Weights of a small multi-label image tagger.
Model: 31.3M parameters, arch resnet, widths [96, 192, 384, 768].
Training: muon at rate 0.012, 11200 steps, batches of 256.
Data: trained on photos with spoken descriptions (Open Images, Localized Narratives), 203450 training examples, 14.1 epochs.
Rows from block 6 of a small multi-label image tagger, named by matrix and row number. Rows with one number belong to one channel. Each number is 500 + 25 x the weight over its row's rms, rounded and kept within 0 to 999. All counts start at 0. Numbers have three digits each. After the name is the row's rms in percent of the matrix's.
After each channel's rows are labels from the 100 images, of 14848, where the channel reaches its highest value: "top examples" is what is common among them. Only what is clearly more common there than usual is listed. The data: photos with spoken descriptions (Open Images, Localized Narratives). In brackets: how many of the 100.
# convs0: first 3x3 conv (model.blocks.6.convs.0.weight, 384x384x3x3, each kernel summed), inputs 0-191
# convs1: second 3x3 conv (model.blocks.6.convs.1.weight, 384x384x3x3, transposed, each kernel summed), outputs 0-191

convs0.198 073:493519515505490505505506517477511441529534522513485507530495494518494526490564512472472493539481495469488495481491499496485490539526481460503469499498484517429532541501497515504516506467513507504508495519532518454520487455514477544467478544462446511468521513482516517526515518431474500492489550500486520505476498459476473503494489492480513560513489459563458529521520500470511514483504506527537517476482519502533489517503476496471544534470459518486462489516435526527505482474509482479439492465510517474519540489511492464473495469466456469513486486455524467491476450489493491476
convs1.198 110:539494455487511503499477542483468504476512506517485500464512516493540495462492517501485503505503494481569535450519508551495511507475490465475473535509496500517514460517494497450470555521490493495466491533481520517489465515460529494474468532488520498501449474484508458498509450471505496484461508514494491512526535522495469496525462468523488527463453547480507487516488526513495525506531526526504481473514482486512524473488501525479532507487496508484497477502506489517470547475530485498463552556520531526484556509489509505426525489484500451541484527537483483484488474526489498486
top examples: text has "wearing" (47); text has "man" (43); text has "woman" (30); text has "smiling" (25)

convs0.381 083:541478522455479471518499528516438479503507529529523494499487466485533552436514505478513494515515496505510506497489495534503489486502514507506471506518506516498442509493493456460483453486465476511490489558486447487501522520523499483500494472486512494488541491501507526463436518491480512481452508510576478542488498512485486566509471521519438457562423459505461474553503529508571522496479504547508529483528473492525530480515505511494484512470502474499510553485479510461482469528456493457507537494490478483505497507520501512509536509482538467478481491513517511473464492483471488507
convs1.381 078:538507469490503457540493506512490499470482513481476502464513510468524539477496459493533537505459511486498481494481524562569474508490527492474500507491526494498455421543516480530523494485469499571513477511469465470496516492455535490455492496522509537487472481539515519507522524503519549503469482521506485486486525470499516507467477497543513513520488503485510518492530485525505478521502525504460507472482502513544498512526507499521489503501499521520543505500511497475506506505533484450503493511499497530520534503489501515511510519495502532529489475480498474490511490535507508465
top examples: text has "table" (30)

convs0.6 096:528489528572505499433483538499512494502499527528531520524514506508481516518459509503532510522480498482491525509495525526504493497520481496507456476458511508554510431510541506488494498520540496437464516518512464449475479471496462505454493537460428492465492495492547511499477531518496485506502534474511450486494488505517523506516479497481467473465483510483487488472512535472516500473480520500476511493495469522499506493503487448521495450460473491481520426496513478484525502523496494533460493502498483482484522506502490494494526478542470443480495509484445490510495480513507495472
convs1.6 109:496530497483460512481477476480557503528507459522495507499495518463512525474470486524480550515468497476520499506528526500513519522471477501488533528503475566482506410493497513475490540534540489507480538510502488458472489510467481494501538508457508492533513483511524527511444497547541526453495493529520489495441463511500495532502480500538526483466512503507505476451521523481493478481490520495525530475500516481561512506525474487511500485506492576477529489458540508501510516466476524476452507561549451458517462494492508447498517483484518485514489517532530485502437520510492478501
top examples: text has "man" (30)

convs0.2 098:519491490544497533474495513513492456517522505451505475548499500503511508514503500474524481502498526508535498540501507496518488481503544507479489470502451465475467490477539568536508479437512458509492535505501450441513511487496517480498489528530462476432466501495551476497494457445528499531514428531502493514533476530529574490480438500533455504486466547501499496523517510480492492517495498492498551482507442497504526494487467492519543477486526489494486502468494487499524545502496524458476507493491524477491539525483504511518499517531451502485492516524534481556474481517477501501
convs1.2 117:531446505488495539539496530502509487465500512498476516471479489485498530516476475534454496499493515501490507503511499527490537498446487466492517485506484549491502478501524500466511431456524476476485498520472491521440495438528496507510483497461461492515482527487482502533484528510526509512513461523465532536471528491495556500495453536511483487495547501476509477499475513459523472487528519476463527509505504537507529480566505496486484487506504513491449528443478483509557520490518487475489496472482521537485523517484501511503477512519511522514471491520546470528503492538458495479
top examples: text has "table" (40); text has "wall" (40); text has "sitting" (38); text has "chairs" (25)

convs0.245 118:494525498535499490516486504539472486469492478507511512480533468495454452449489501475502520475508525527520464495479497504502468473499476543446497474485506499468552492474510509464473470543495494492492497469509505550472576513513491518474463469482475498497496486479532532464515494513517491480501537486471528487550506509502533513469529501521503476495504458495544521491505478462503489502506509520476484510535504519499495526500511483494491503500512484538549464465482492482513507537512451525508540485489512504481513506517499519520489526457455488498489484500511511479523485507578488545
convs1.245 106:517526501495516499524439486510472488487467494512515467530493476541476455481442490526514544476491522519502527499511522506482480534469473512462494511513446484495543550506500481494499420542474515462456500481534510508535526510536494496465474496461528494503472528529526531509499494496472523531514471514478525486501529481475538512503524498485511524494493487516494555479466474488513464473474533533539508551514540506460505475504521489510483509498488563453498488507488488495536476520481449544480497472524497484460495493499489507500483489485486458522512489518512514486504475491546500594
top examples: text has "table" (32); text has "food" (29)

convs0.31 105:536497479510500517528487515513477487477466484504458472488535535547485573512498522516555545492487478483477516456488462534500493505494524480484480521474475488563452518470492493500497483494513502465476498483513546464473505450462522510559510557472499457513509517556494497520516493508497497467475510496518557518508524519550466524512518538522483518508507489513538469491489560517466476498504532523514492449496508473523472506566508484483510488481486497528480486480510502515460505501511534553494506503553489535496505493497512479497520455512493504470497501531484489494502510446487507524
convs1.31 105:492562483503527501459500509489498483462510498533499510489467506509464531537535512550480492486496453468498509489453506505508522495470533486499494530500504446518455504446503473469510535507491517489467473460483543478507507489514486466535508549462480479493503524534459459521473518502501502504514603486485507479497519507510492539485509499496458496494522503508489489439443515497537466470502538498452463513478491506558497502538483498459535485468468508507488496540504510546487517484516535526438452527492495415522507500526533500465545481501477463482510507522506456482524494519496466463
top examples: text has "man" (33); text has "black" (30)

convs0.153 088:519510493483498481503504504491515516542509518509501508511504501520468502500531476489487511492519475445507521515480538493470493510525513542485505503474507506523524516481494457481490457474516486475495484463511470500492498510492496494520485450516503464494490503459479469484446477494497513501499416478471515507524468516502544501500495519495504500499488512546551515479481509507511463425526511499489466487469505542490468517510537503478461548494512467525520488520512466459483517457566459515494523502527494530535472528521515435477495519519554533552527506527523509496538501470464493504
convs1.153 101:533513483485494504487502559502488449553496467514542503492496466510517486534491489515545480516506508467511521523458536475444514492509511484493499487511497515508482437567514501501472442492529501504512484510508493503527523527492510509483495451508529543483528499438482496468493517475474521474454444526496515506496538484519524481517472541478495530503488516504505538489516520511510465490556487522445505456503540543489505529520508513498501538504543473511515506478502490505480524430510445483503489482512501513507483536546540490506509495488481553488546501495481508472514501563482556518
top examples: text has "sky" (52)

convs0.139 083:521507527567531496545495523476472488510466524508500523512486493499527492519492529483513524475512464538439493513497464449487488502484501508520474479551500503502474506547505496483468483486514480479490511449512466515491482465459512520522463465489493508485535491483551512482462524510519490518490463508501481504512467479491521500519495531504520488519490491490484488511489509533479464514459492509508503475528570498537521528520515519508479479527498474509459551490509453483487501524514526494484513525536568460497528505509508522499509531506497498502506507544531504485441524439431490505
convs1.139 084:481504509526477511503512509506470470506452494496518485532509522487475542530505512482488497480490509489545521536511505491522481529494528481497472495520485484502516453558506534506503544527499476517513551488464540460529492484496522492472485497482503522497510486497510523494454498501491463510453531504466511464507505477474569490510458524510515499527517475507478507516483460491495475499470485546533544492507506497525542499535487509505493506510533492568476510493506476494520504472523477476495490442501471481482552494503466514504501521517524507560528505500516489496520527462512514465
top examples: text has "table" (51); text has "people" (51); text has "sitting" (48); text has "wall" (41)

convs0.110 137:534463522451484496493488475500479502536511502524474484480514502489536508510487508478468489517479500534537472488506527521482575500506484522523504513453491480437496541511522499485501481480531511446490480502504493535494537486468500509518512522484489475493523488437501490525551504503486497502505387476488494508542417515483494529523468535480497530505489503520518545437500515516516499479457519514521486497431484523491546479490536512532519521502490524493537478520483547468508474486509447494494495494490527513486517521480490469463482546451474452495441496516523464509430489482545496540
convs1.110 120:515460474499484496507507483486493517483490503482519497473510512496528498496495476496478499554467488472534473477497499511509557477511529514515530543473507531460433549481514512527540479493542498500509490483548504513499502488462519484470525513516493511470494499473532466529487550474505520477488515506532554523510424529466504517491473491502509479476503473470535514476475499505497501529497477465465523504496495503517480499433474503481456544489470499502549474488480565464536514499528412522486518479521487465503494518485518515491476535437503491519454536487494496535538484507487531544
top examples: text has "black" (25)

convs0.39 098:503484493498516495476479506491523523521456497522521498472533487493491525490530502485541524513492464468452499501445449446506523513475545534521514520489527451496489500560512509501549492481497516517489528475503509484457457491511459502496504534497501487494478482527511547539515513539462521513490507512474539506496475485514541463519503575448465538457506470527472470500522466470477524462529526475515513509512583532511510510534557522492533507487480499486474517532486516492503448502492519499503514499526476468501467506496506497490474438509440489487534504499506507493484484500540482478
convs1.39 099:496476483497530507525486467526479515506437505489547499507506467471508490506511498480521490544499440466485496469516542461502525485538539517505517493520539452450486537471497517461495465507476481505510516497497489492462533486495495506468473522452471500481516512508500508494538515494462457483535534511523487493516504500490525462524502471468497472510507523515494462479483517517544506463523501514459536518504562521495466472481498454500520502470492445472482501465523469510543500465489504488482533499514492521499468503534522446524486470502476484516507545533461528511539489546501452478
top examples: text has "black" (30)

convs0.243 087:489543512510511482514513512461492514481476495529489473530501511490510464566532521515521511494521541462492536478473475532522509495520502515481483525502488520501545503488531488498494490532505485539528490520535488519520520512483537439496514511555518477496526487481480494508499511450438507550469484517501463478508515506502489445500494477519525524460494522436516489458478526541432533491441481494495487482479489520499531507508498488496531520507504509493500496504484505496528546479552539473506531479509513487551517541526505504498564541478473472479497507525528488488426504492509491476
convs1.243 091:448545483476524486548512542545515513532509521495490512523481512503498490534504507519475481531531532515500498518522520491501470518493475515471479510506467497489510519474518524449528489547535464484508513507477491532497506440517503484510509553490501515506515508509472475505553494484464497497511452500512497504479506527503463519515522512473522516492502529497465498502526493477503466505496489518540463481516480484477521476480488456496498511524501523469491546544531520504498523475526520543511493512497468508473483505516519479484518487486491489484525481504493469525473484481576485483
top examples: text has "grass" (29)

convs0.128 096:514471493540474472458510500506483497503503530471474483497520506508496538502476522550536515546494576519505496497480505529512506529513432517478488505512505476486469550513480475518495513455500486458495507465498495497492495498517476478523486534541486541503484504532469496443506515522532483478494523523504529488523515513478523524483480511525504516513503535492489524519516487520532498541437509511525512514478485483523498491519524486479523508479517487503512523513527510542501458503495524516538533485474490461480506523479525473481455518484466471514483536475527512516520504471526486561
convs1.128 091:519488480476518534478489515481442505542516502549492467535510487544515506470486551542469541500547528507521513474471545518498488515531448531463465500480555522476479510466503485496493511494503517484549509466507482523477482503480466460489441483513504499509530514515492456460515488503528490473489492523520519469526545506444482480530483533524488523508520585544452457493506510525505506507484490487488489511479452446547553496478505484498509496504518508509479537519484515509476489505510524552501507508514506470509525504487498517472495517478483510500512507467497539494511485508470481552
top examples: text has "man" (32); text has "black" (28)

convs0.284 092:494513482521492492509478469482520536486505484513510512497551508519527484512521484475564495523538529502512531495494531514478498469494460506528494510467493491549463461483536500503526505488498473483457487477494551492510488475526494486472497527509506501508470505480477462431477525521501501493484512490519504509483524461455482484494503520459470440518484548556476470457477503499531517493489542488461512482473491471488481503508493454483497493496556483574487491525527504509524492476502477452509526471534555491494528481495496489472497511457495465531539520518530490477545497499531523474
convs1.284 096:519473482488470528478497468481511533500488506498524476501487532511551474498515527506478528490537507502482519508503500508525516493469478462487504545516537483528493464457555450492492572535507504491505511469508489506535503464505455454519515471535508466508479552548542443514493477522458505514458488493508434523507468534526545525556499548477444527495480542481498498498505523484492530506486499492512499474475542517466483502527514445499469519493495531511514469528536517485507499533515482537491506498521534521473471486493506507519497551471514521521486538499513502499492467512489485481
top examples: text has "man" (31)

convs0.204 073:493524512464486539514484506457476475504499491525489506520531503468495493540506488519506514501515520484492611508517506509501454524479461473458501522468459488537489501467482502503515490541528509541531487552502494464510481501503509488506478512485505496431472498485536511509519508490513491507560532497551513528459481479520547479495464492483504554464476452441499508485505483480533495498529490521516521504501485492523515517509516489489476520516477510501485466494449519516498566518482495460505463490527502530482482480480488488479543515489518521491483510481474467487464506437487469485
convs1.204 110:475530535534457493498467453519462470527505508521469538491491559502506509435458544493491485510545497527513515461489531488517463531517496501512533525523521507503460477485498503504505543477518493490510505534520570508508509476500471481492512484527539552498482473516497460460487468457500500488539519485515461491548480481501469485518531495528494508509492450463494503513506505501507455541512477504537490498503518553510491504520571512502532524512486491468479496532486507506492506449457495530368541485459477534516534515471533505438527496489536551537501525528501535470501487477529483495
top examples: text has "man" (31); text has "wearing" (31)

convs0.307 110:475518516494496481471512531512557529495554484488493513541540522473495472560508484516515473525486473483476472457500483489488427505483525491486487503484509501464475456523465478469513516452503502493508517536478573511476504471486506523532494458501518461503509512500531486502520525510446479506486463506440499474522533483520483479510484516510524511492537498479521528502500516472528477482503493483505497492516527501480484508523548511489510548533522527489510515538529536499480464463492530519495507510504490511517516483504508424465440491505491498524447509472521513503461487551511468518
convs1.307 103:493452498474513502485536510523517528480479494508494471518485488469498499542545497468484504484487465498475483493530460480511526472509484511459533493530487576474499466536482512466531536521515466470533495512490545511492514504483513479493496535477491478505513512473500499486481514520496531491513486504494502509494494500508520529495502499506495489486515449484518488469516479511469539470451487467539486516501515449508479512625498522505482480523484511489515499468504533497548480472479508539558488474491513519496513489478506453496445510481518479485442489493500510474478465522543455495
top examples: text has "buildings" (28)

convs0.113 084:463496493453470506557493521546497487462446475477529485519487512488552515498495461482489511519483452492497502528489507462525485507482530499488493503487478469498533504455530494456532441506481419539482519515474482481483492515506549490498493475503486451540532516519533472483484531512481509502488504514487535456480529476488542512481484464494476542532512514461533483513532494476474501500515490502478443502516547507515482542491540510523515498475520534532528486508521491531490470459494491478489510516491491537506503513516518482478445535491471525519551520491529536475504498465486513491
convs1.113 087:511557494483498525524472508504498462507498470496524493547489489495511472538494497501526522499488461529512486514499488506505497522507497485484486508513501491492544533478510510497525527507512492470476513545483480474488513507484507520481514441515540537515503493457472468487524508493509519572548464521470487506503544544507519494465549503466464515522467480490512525542514515518506543493475491534499485534522515485457509515452496549528483511485527495537464478499533506479471486500484498514542536495496515520481485507490489486470496517486513480470515524482506500497515475503526474464
top examples: text has "sky" (59); text has "trees" (55); text has "buildings" (29)

convs0.237 103:512512459530476518520447495468471508455537521512495516549445512546474550488485512486458515499508524477533503488497559519506517514524471500477473453500499515514504520483460466496539533485492518480552492492530497542484463486514528531574507546515524503514517500436513470477484501564467520494471546499550491513515517511498554487483479524499489459455461542531561518497489509509505494472499531505508466499489516483511481512489490509467524525504516498525457510511525473482473479492537445494486541494464508493515470476496503519526494503486544488569551455505462483463520482482466521489
convs1.237 100:475514517524489504484513489482496522465499481522472453539510461541491472521492498507514528490480508454484522478519486490487512490536462496486481512546497476494530516481504524544505503486495485508515504514495496491496519525566480461540500502455552463526485527539491511448489494505476529507514493516499507484513534513491529498550491444521550460469479512511542522563504496502525466445510523457440509499476490505488469498509507507499541558530491457492486516513477507470494513527533453522534507490500552520515465498502477503539496478549505486544503495490499495478504481521495575486
top examples: text has "sky" (65); text has "water" (44); text has "bottom" (29)

convs0.329 128:470509476467549493526537507484511465467516530472522503497452509499498496511488532509528516483514515477509480490477511453512518524510556525478469540488500468481477525482463522493517485515504466506495466521505442538489465484480497473492532494543520523458520515536473511496476524478484491508466542511507500478490513537503546476491502511513430494493456524478491524494516499550493491522531526487522497479514509488485511521498540513496494497505473529529462545529531498543507475466489526508487491483519456512517452486561522557449459468500496461497506530501483509473444468534496499458
convs1.329 110:480539493508540491524454548493515493497511481512483471487460524458471456463460515490502556499513502493485469517532468483536463546487531484490490524466490485440499535505494524480521503525468514483490507494505480510485487503517510477504538487506502504494475479507485504530472467475490468491470491505502498524504471517479519511489530446508492508512457507517478441512494498514499507455475481482542501448498520493515548511525470521483481529519487504511456492454550458502514504448461497505557485485501502535499452467525506499493485467497467507473497495526483547470496523498544493505
top examples: text has "buildings" (28)

convs0.364 104:488472465506448507468489501503536516550499463517476501465536513514536503513472482489525486481520513481498506498517498521526503452524502544476519467504507530511492510527488505518486496502477526497523495490525512473482498510491492497504508507596517487482490510496516495496509515485465512517478526460530466492483489510545526473518490524518540477516550515472500514496482524535539533475548458488460509538502503466503478475514536458485466527501492507528473479537487524508483507533532459499433505518514493479472459517447496475494465517531514515504488483483487532496508492513535522566
convs1.364 108:486512493507428503468458477497492482541457535508476463505520535523532495525550511506507502476498509484543493463542468498549487483513444508490520530500487506548483466522519482524474500526489484512507506485481501479471457486516490488483490491507515500493502478486491515493550513462467473509501530488497512490486502492492513467512520535506531509509553493566501517516499493488501483516510480494528504526467456519468535492468500445489485528492513480500464459462460453516480528536520568458508502530484483498456476557520492521474474502460502536498488525496486505490441481548521492563
top examples: text has "grass" (25)

convs0.185 085:470497535488484506517472452499504469469495496506517513481509475458492531453451478478521448486454495486497474490472507481465538476482531433486470505496479500511531481507523462518504483505547525501516493514495488510461511497493513523503514510490495521554494509514514539538482500518499496494580478531466509494519479501500573475487473489492500526513535496493518506502507492487480473527515489509487491474520482482501470491447509531475513505504541473465513491515489498519516536490468485496538502475453528547510525528474533496516445515480526458515531508529487535525488515483537470527
convs1.185 093:508498532522497517506487449559470404486522499518493516501453503487469488462467493510500488500479511519502519534489516472523514481467549485515515509498478509526523517492495478506544509468463520480515501540449545510460515497517464541472548543492497478528487477487501480485511511506537494527542479514503483527503468502478536476485505522475474499513482479491514485483481496495472495560478523462493511489477477486482498496509517568491509516490518461433557509503510517506525513455518456489427533476543479545511529529490504475462520555465483562478560486519498528489534497490486480471
top examples: text has "wearing" (32)

convs0.160 106:498585463539512482493526487503500550507503524475501498511461511475562524497505488526515521476516484529485511521515459502523448498513507494519494535449514533516533535471504576508482472497486486503498514485457409485469483528506509480530503475492457526550494510504538516545475520524517543492448555486482499467481512497491520506491534454510526499474493523516488477451506500497533511488508512504461543482515497507491537494513450506482468501507472524530466460494502504502492471495495529485496498470513466471486487471508500555469481558537458556527515516497503511523518537503561520462
convs1.160 099:481542501544518506467475534506492546525523538490518525499489518471515478541476458513533550500521468589511523490524510541479526489480526504506473502461531538478531486476475524503517486537507445500529496505486469500511477510464491519531494479521499530515537540502501526482475489541527507530501497491491524461492533508482461511521464474464503507509518527512464477508507478503496534512546564506508505533492517516502482483440454538466503506502497484522499500473499520503509501478509490472524449495529488473502474470526486565484478509523465513505478495485499470535537524495511489483
top examples: text has "buildings" (31)

convs0.250 085:497526502468504518472486514488491552505451519517498498523470464467505520471497467491464523480506500476484488500516484502482490497479490501495510530530552497529478523522531520469472512498473488516492489492496554474509528507478492498478485508458457496499489476513494540468500461493467480516505507472479450507523523487526486489485494501535461506478481486550572495510473516483479482457513491528476517532491459495480546473507475480509527518515491480507518487503502529464478539517499513533480466461537518446513526510467474523500466496497447520479483490526538511467504518511487465456
convs1.250 097:430456484534513478508469499483480481532540505499493531542496512495514458462499501504566490517485529514469519508540493496492511495481503495544481490556510504470504477482506551534485450474507527555465488504518503527520496504486498539519485491519499508533514487489490539472491520467549502469510486549534426531520525459514456531538508491493504488497493447501535498516480480513504484518472544510534494532539532487523518507474499457472516474522475457463554568471520496516517523534511499490448524540516513513531478500498477519473512478500512505524509523522488450481456544549505523489
top examples: text has "wearing" (36); text has "woman" (27)

convs0.120 108:531512483458453476473462491522502489485529470514450504496491499464479496520486472504489487507479519468522480510482488520489553508487499460481475516499475502483548534566498504515478507478524516466470510518575496443491457480511517523492479489560492485503486491499519465478520524490499509493471514498490510486533473510514479492529440495477515528549516487473554492555522547501555502554480498512484508505483510492513458501515517512494552488474502506516499479504506498481502497457488484509461509475504529500478448479478478430465485494525504530514499533467507522507473477519484485524
convs1.120 109:497509462503513494485506567519502507531549520457478484501510517512441508497494472512531486516480516465513501502472500513491515509539503487461515525532486531452520517536531527497505451500492543521504535480560509450517459511500542524508531460543506483472511470541517460542445548495490496510475498507460506474529490520519523509481444494473521538532514537502487492475495514467528473531472478523491511469501477460506445507514492499493534497507504517541501534460443524489527499448481460490464464468502559512516502476491516466493491505520510545483511517517525545532519509498475506475
top examples: text has "table" (57); text has "sitting" (48); text has "chair" (29)

convs0.84 067:478498520466506468491553456505490524494484512589484531512506496487462427543511525507497496521505511512488549523530506481465500512512497470494459493498488478454480500476465462486509511466506480477498493495494492509515522480470518533491529502507504488511488492507541524510492499466487520495483510493504511476454520491484547527517435497482492545482526463509525519478499477487518500513527510532532511475524459463505516504497517512527516442487511509511477538501493507459520508467495524497524522490542517510527503450503514491486481464527539523496432524512495507550433486486512472473
convs1.84 105:542520566509477482515476466523465486473511543569506538497494508463503462464517498473479515519544503518547561487477492524487493515489484496488517525470451469535503503493498528491492556495485525486513482528524563519484498502505485467475529478549495501474479505499506458479516497451543496499563490502510483481543468528489511467519521512521511480494486480498498472487531512527495499566497497474524513500548489514507525506507574497517534497538506492522502474541502539526449513484486511522380552509523486514528540494504536523456541565481481555528483535521488537496504497522535499474
top examples: text has "wearing" (29); text has "woman" (27)

convs0.350 090:498475486548491494484531502526490513493536526504507583506524508513485476500480451468466484459500516537510488514490545529507494490509507544498514486472526507495486482503503507513504514549506549507508515544484508483489549497506458491518505470480476508523492508535494525504518497511484477502522467505565495480551473472510466513517485461490506471500464540501500513527512494556473510480503482506512486483515524478487472555503479493499468490509529511495476513496475510492498508520491506473496485501480439509506512530467531475477434516509488503521518502514453533463526483499509508473
convs1.350 078:526491501469517466483524491471475509512470508497511518510454480519466567494540514480516488463497483487489511492516520478519476512528530495484488474475454469497531504506520505503489465497473496510497486522451513474516469489484486549477441490518503486463505471505457546453564484536485472510520485551519541513497445508500447500476498483498494517487524540514484477488495462536500497497478493505538512519508493474443519567470504522486486500520492515515476504495495495514558516556498526517547490485470452520497470544476492478476485483474490499490523474471475516492460526479516481476
top examples: text has "buildings" (38)

convs0.328 106:485482505491493515454523497514474534547491492469509535522476515500503487466500520514534529498511481526483472479511486518532476502552485497491509519502493489454435519526519516542460500501544513464471531517475486462461500501518485548488480472507496484569518488485505470513475509481498524536495388538469509495528493524492504471471490503514534477514466483500559534507464508495499584539486490503523466516484480493489493514479531540520524491526506527530500515472470512513501472448534507493532481503481468531509483560500482474516512507520480494525473471481567472498486518502503519488
convs1.328 099:515506544530489545479488521512473473544510554494514508513537501473489488457486517513489488457497471503511505497481499463509519522541521498471463531526485477454527485423512523505525496539521531512492490490478426519500509497512503510477509513501494480523557476485485501498426531491473533497498483495497557489501500469480543515464468466570529532508503500476525508517477524491498492547530502507483496531503464534513523491472496486487506493467490505542531473492483485534490479485524556487522514508470486559463472489518496457546517515499517502507513507510450439503533495538457496523
top examples: text has "grass" (37); text has "buildings" (32)

convs0.256 084:473529511485459492494530488465502506516526483505525540455537529525553483539511513512467481503486500517494447517494513498481519478487505462528514511518515524482539526513539504514521478511515497479545499483460466517503477490509486476529456509534479514499485503534484536515558461506524516496555531492473509489487493494499462532503528509501474509518551494464499512530501446505494526508517455500513517510508473455452476458497492530521461462525480483456483523537498519487502472480476471515489452503496508502455516501499538464457460517476474532530526524514503509506506499509465492544
convs1.256 094:508523460548537513508507544522549444488514500512549505525478461497509525559465478482502529437509508524521508554485494533497550472457497534519502504497503466516559545519527500490526490494535484491534499475486522515539510500483508503562485457495503491503551515470521528498565540504490501514509543491489469475517546489468476527510495489526517479503509456491508523471492508519497515464463516488475503491501459456519511435490465549512543490522522485474483495522465500480520497444515493480475477498488511546515457425494518431512508518480483510523455495522472479501545471509478489513
top examples: text has "people" (56)

convs0.111 134:489477497541480477434541466511509489488505512498523532476527499478460468504548571554486498482499487490506485542504513469485447523494542484472494500478454478443529491514505500530526461515521494496481515515531487476506500484488520470473505521509481499503517509472493494523475511482486497486504473500548549528484498536483515495487490503520541488495517466499534503527514504501532430534483498516538515503481493523496542527484480491522481505451501482468506494563556490542503480481488469498487472495551487490520501507506560489519486533508483463517523519475519480505493541543480501472
convs1.111 134:517514500450493466422484490502496486484495512509488491462512510487466489490512536517484542469521495455485523509491505489465486515498561466487458525513481485484469480500503485493466482504515509488497479486494485466501501486437546491504496474524492518503468498502473551474491555527509526507513525503506515477491491535496437456474511535494486540496516470486536503527513510474486495517472482501520480473451528506470499479506516500467507462497484469481491486478492521493545499497492511472473483483457508511452486485516496455489446475488534552517491489458517509528485534490445532501
top examples: text has "sky" (83); text has "buildings" (44); text has "building" (43)

convs0.234 093:514488468490471530481478490520519499486535513538496451480450502499515484530522496535442485505501473516521535504516486537514492468534496522482507529475498529484483462513515513517496498533539489539487507452479472528494470508508471482520530525492530516527507487474430499500510506526489531511481491522526470485480505524532501534485524475528508495506477472511478508514523520494553492491474516493515509549506523510513533524516493462536533425465508464466465502491511482491447526500517507490472499500533515491489487488490486559511482451509495513490509522496474510494489510478507501500
convs1.234 104:483480461530535460528495492465517481487527512517476480486490485486483479471529465531509481516504466492502496470511497530469515470553541512451480460517541494486467513466502517527480511488495509533460542534496494534506477491456532500469548533506491513482478473523472479516545499504509536501520505491531494472472545525497480512457533491524504535521521481505527500484503504495522534499521506472500495477517532485485528492477460470497494478521448513514476500510507517508502528456476499480556492496478496452528480470429520521491521490512481509476504497549507452460512554504474478500
top examples: text has "building" (28)

convs0.340 089:479491497464498528476481525519527530492499499507475491480509517516495500462506506524499501518501472478509514497486506525493517466518473509467455509533502509529515491515510504484504476520519537462517509542498499456453491508491476508535491497512492521500510505497505497517571516546487548505507566464504525527485508513538435459539480533447529531563465487512487487522509492535519470508550501537473500498469468473495482521507492525471433518526466495518520471476485506499493476500495470477496495541501533514519482520497534541459471513486484494503467504539532521466499462521517523465
convs1.340 083:494481518494535500468480466513508510515494515516508542558517500459547487435547505502539480468536452525510478535489509554494529471519519516511509543531508557528492442512487503510540514504547500527533538540501474484469484489476479536483531495458519513543518473496474474508512501507473532497506610472494520489463503513507466511477455530475512492506503487496480496474476543498553513534472509504514471496534482511485424534535476515494497479546534495529496464476546473524507471507479516508503486516540535512536499495483504480568526480549527538515508532517487531523493481496509458461
top examples: text has "black" (26)

convs0.346 107:526481529454499487458544513483511487487509505478501527485453534534475509486535534480491501502531488524508507464495513489503501485464503456470478534527517488498471491518474562522515515496498493504497537521505460532479516502520491512535471503479498516516510483553443474515447497475493472484469410475514505504539466507460574492492466490525496522535530532464498536490510499489522492507483532485481498510520499528513500504496490505498541482468461427551474527512472476492475504491495580481504461498482514527476498477472511476496501467526487483513494487507592486488528493531536509479
convs1.346 098:508477501511513522462453494476475510501499523496488519511525476493483491532486487470474521517504518528488502501495520457487514469427493461498499541536506517512501501502479500487517508505499479508499516473513503481485488449501468521507501495451477521513519505536527516490440458541473492514474453484504510495489454490481579516494480500469500448567494515479506475518521526536490517499541524466450483469529507512495531497487508494524528451508493491566485473518499496522450527466519546474499491504518559599506461498507474473486469464537485460499492494512500534560508495535481548469
top examples: text has "buildings" (31)

convs0.101 097:520502481488508487494528550482503517523512506465483496489478507513514545500517498481469515509496533458498440490494501545478510507484472531487506502521539510473479541527513499536514541486499490518493509520521513485517479454502522484482496472493463500500512482519505501507494511439478486498467614476499512480509512513496431517512512473488479488472486572468486524520463475531527481505535515525443514494508509488497478475491472488476480498505488504485472501502486488483514474455539475488462472530492485491496534500499469484498514516481493506506543478457476472482481492549455484475
convs1.101 113:526469478500487479504481533469460427499534484491534503489516516491513545478485497500471538495519496468529541512546535524499496487440495475521477488520544512530472457527518498496506531515499491541499458547507539520532445446493499501547510511502479508475468512501493501500511485482497477517497478486505472509505533502535484509436505497495492484493480492502502505497507492466504445556584515479438454486512471500540518498487504498474474480500484512481510480541497471477481552472536498502436557563473514531466524563562512559455574519502514500501497530520530456481479490562507481473
top examples: text has "wearing" (42); text has "person" (38); text has "smiling" (31); text has "man" (31)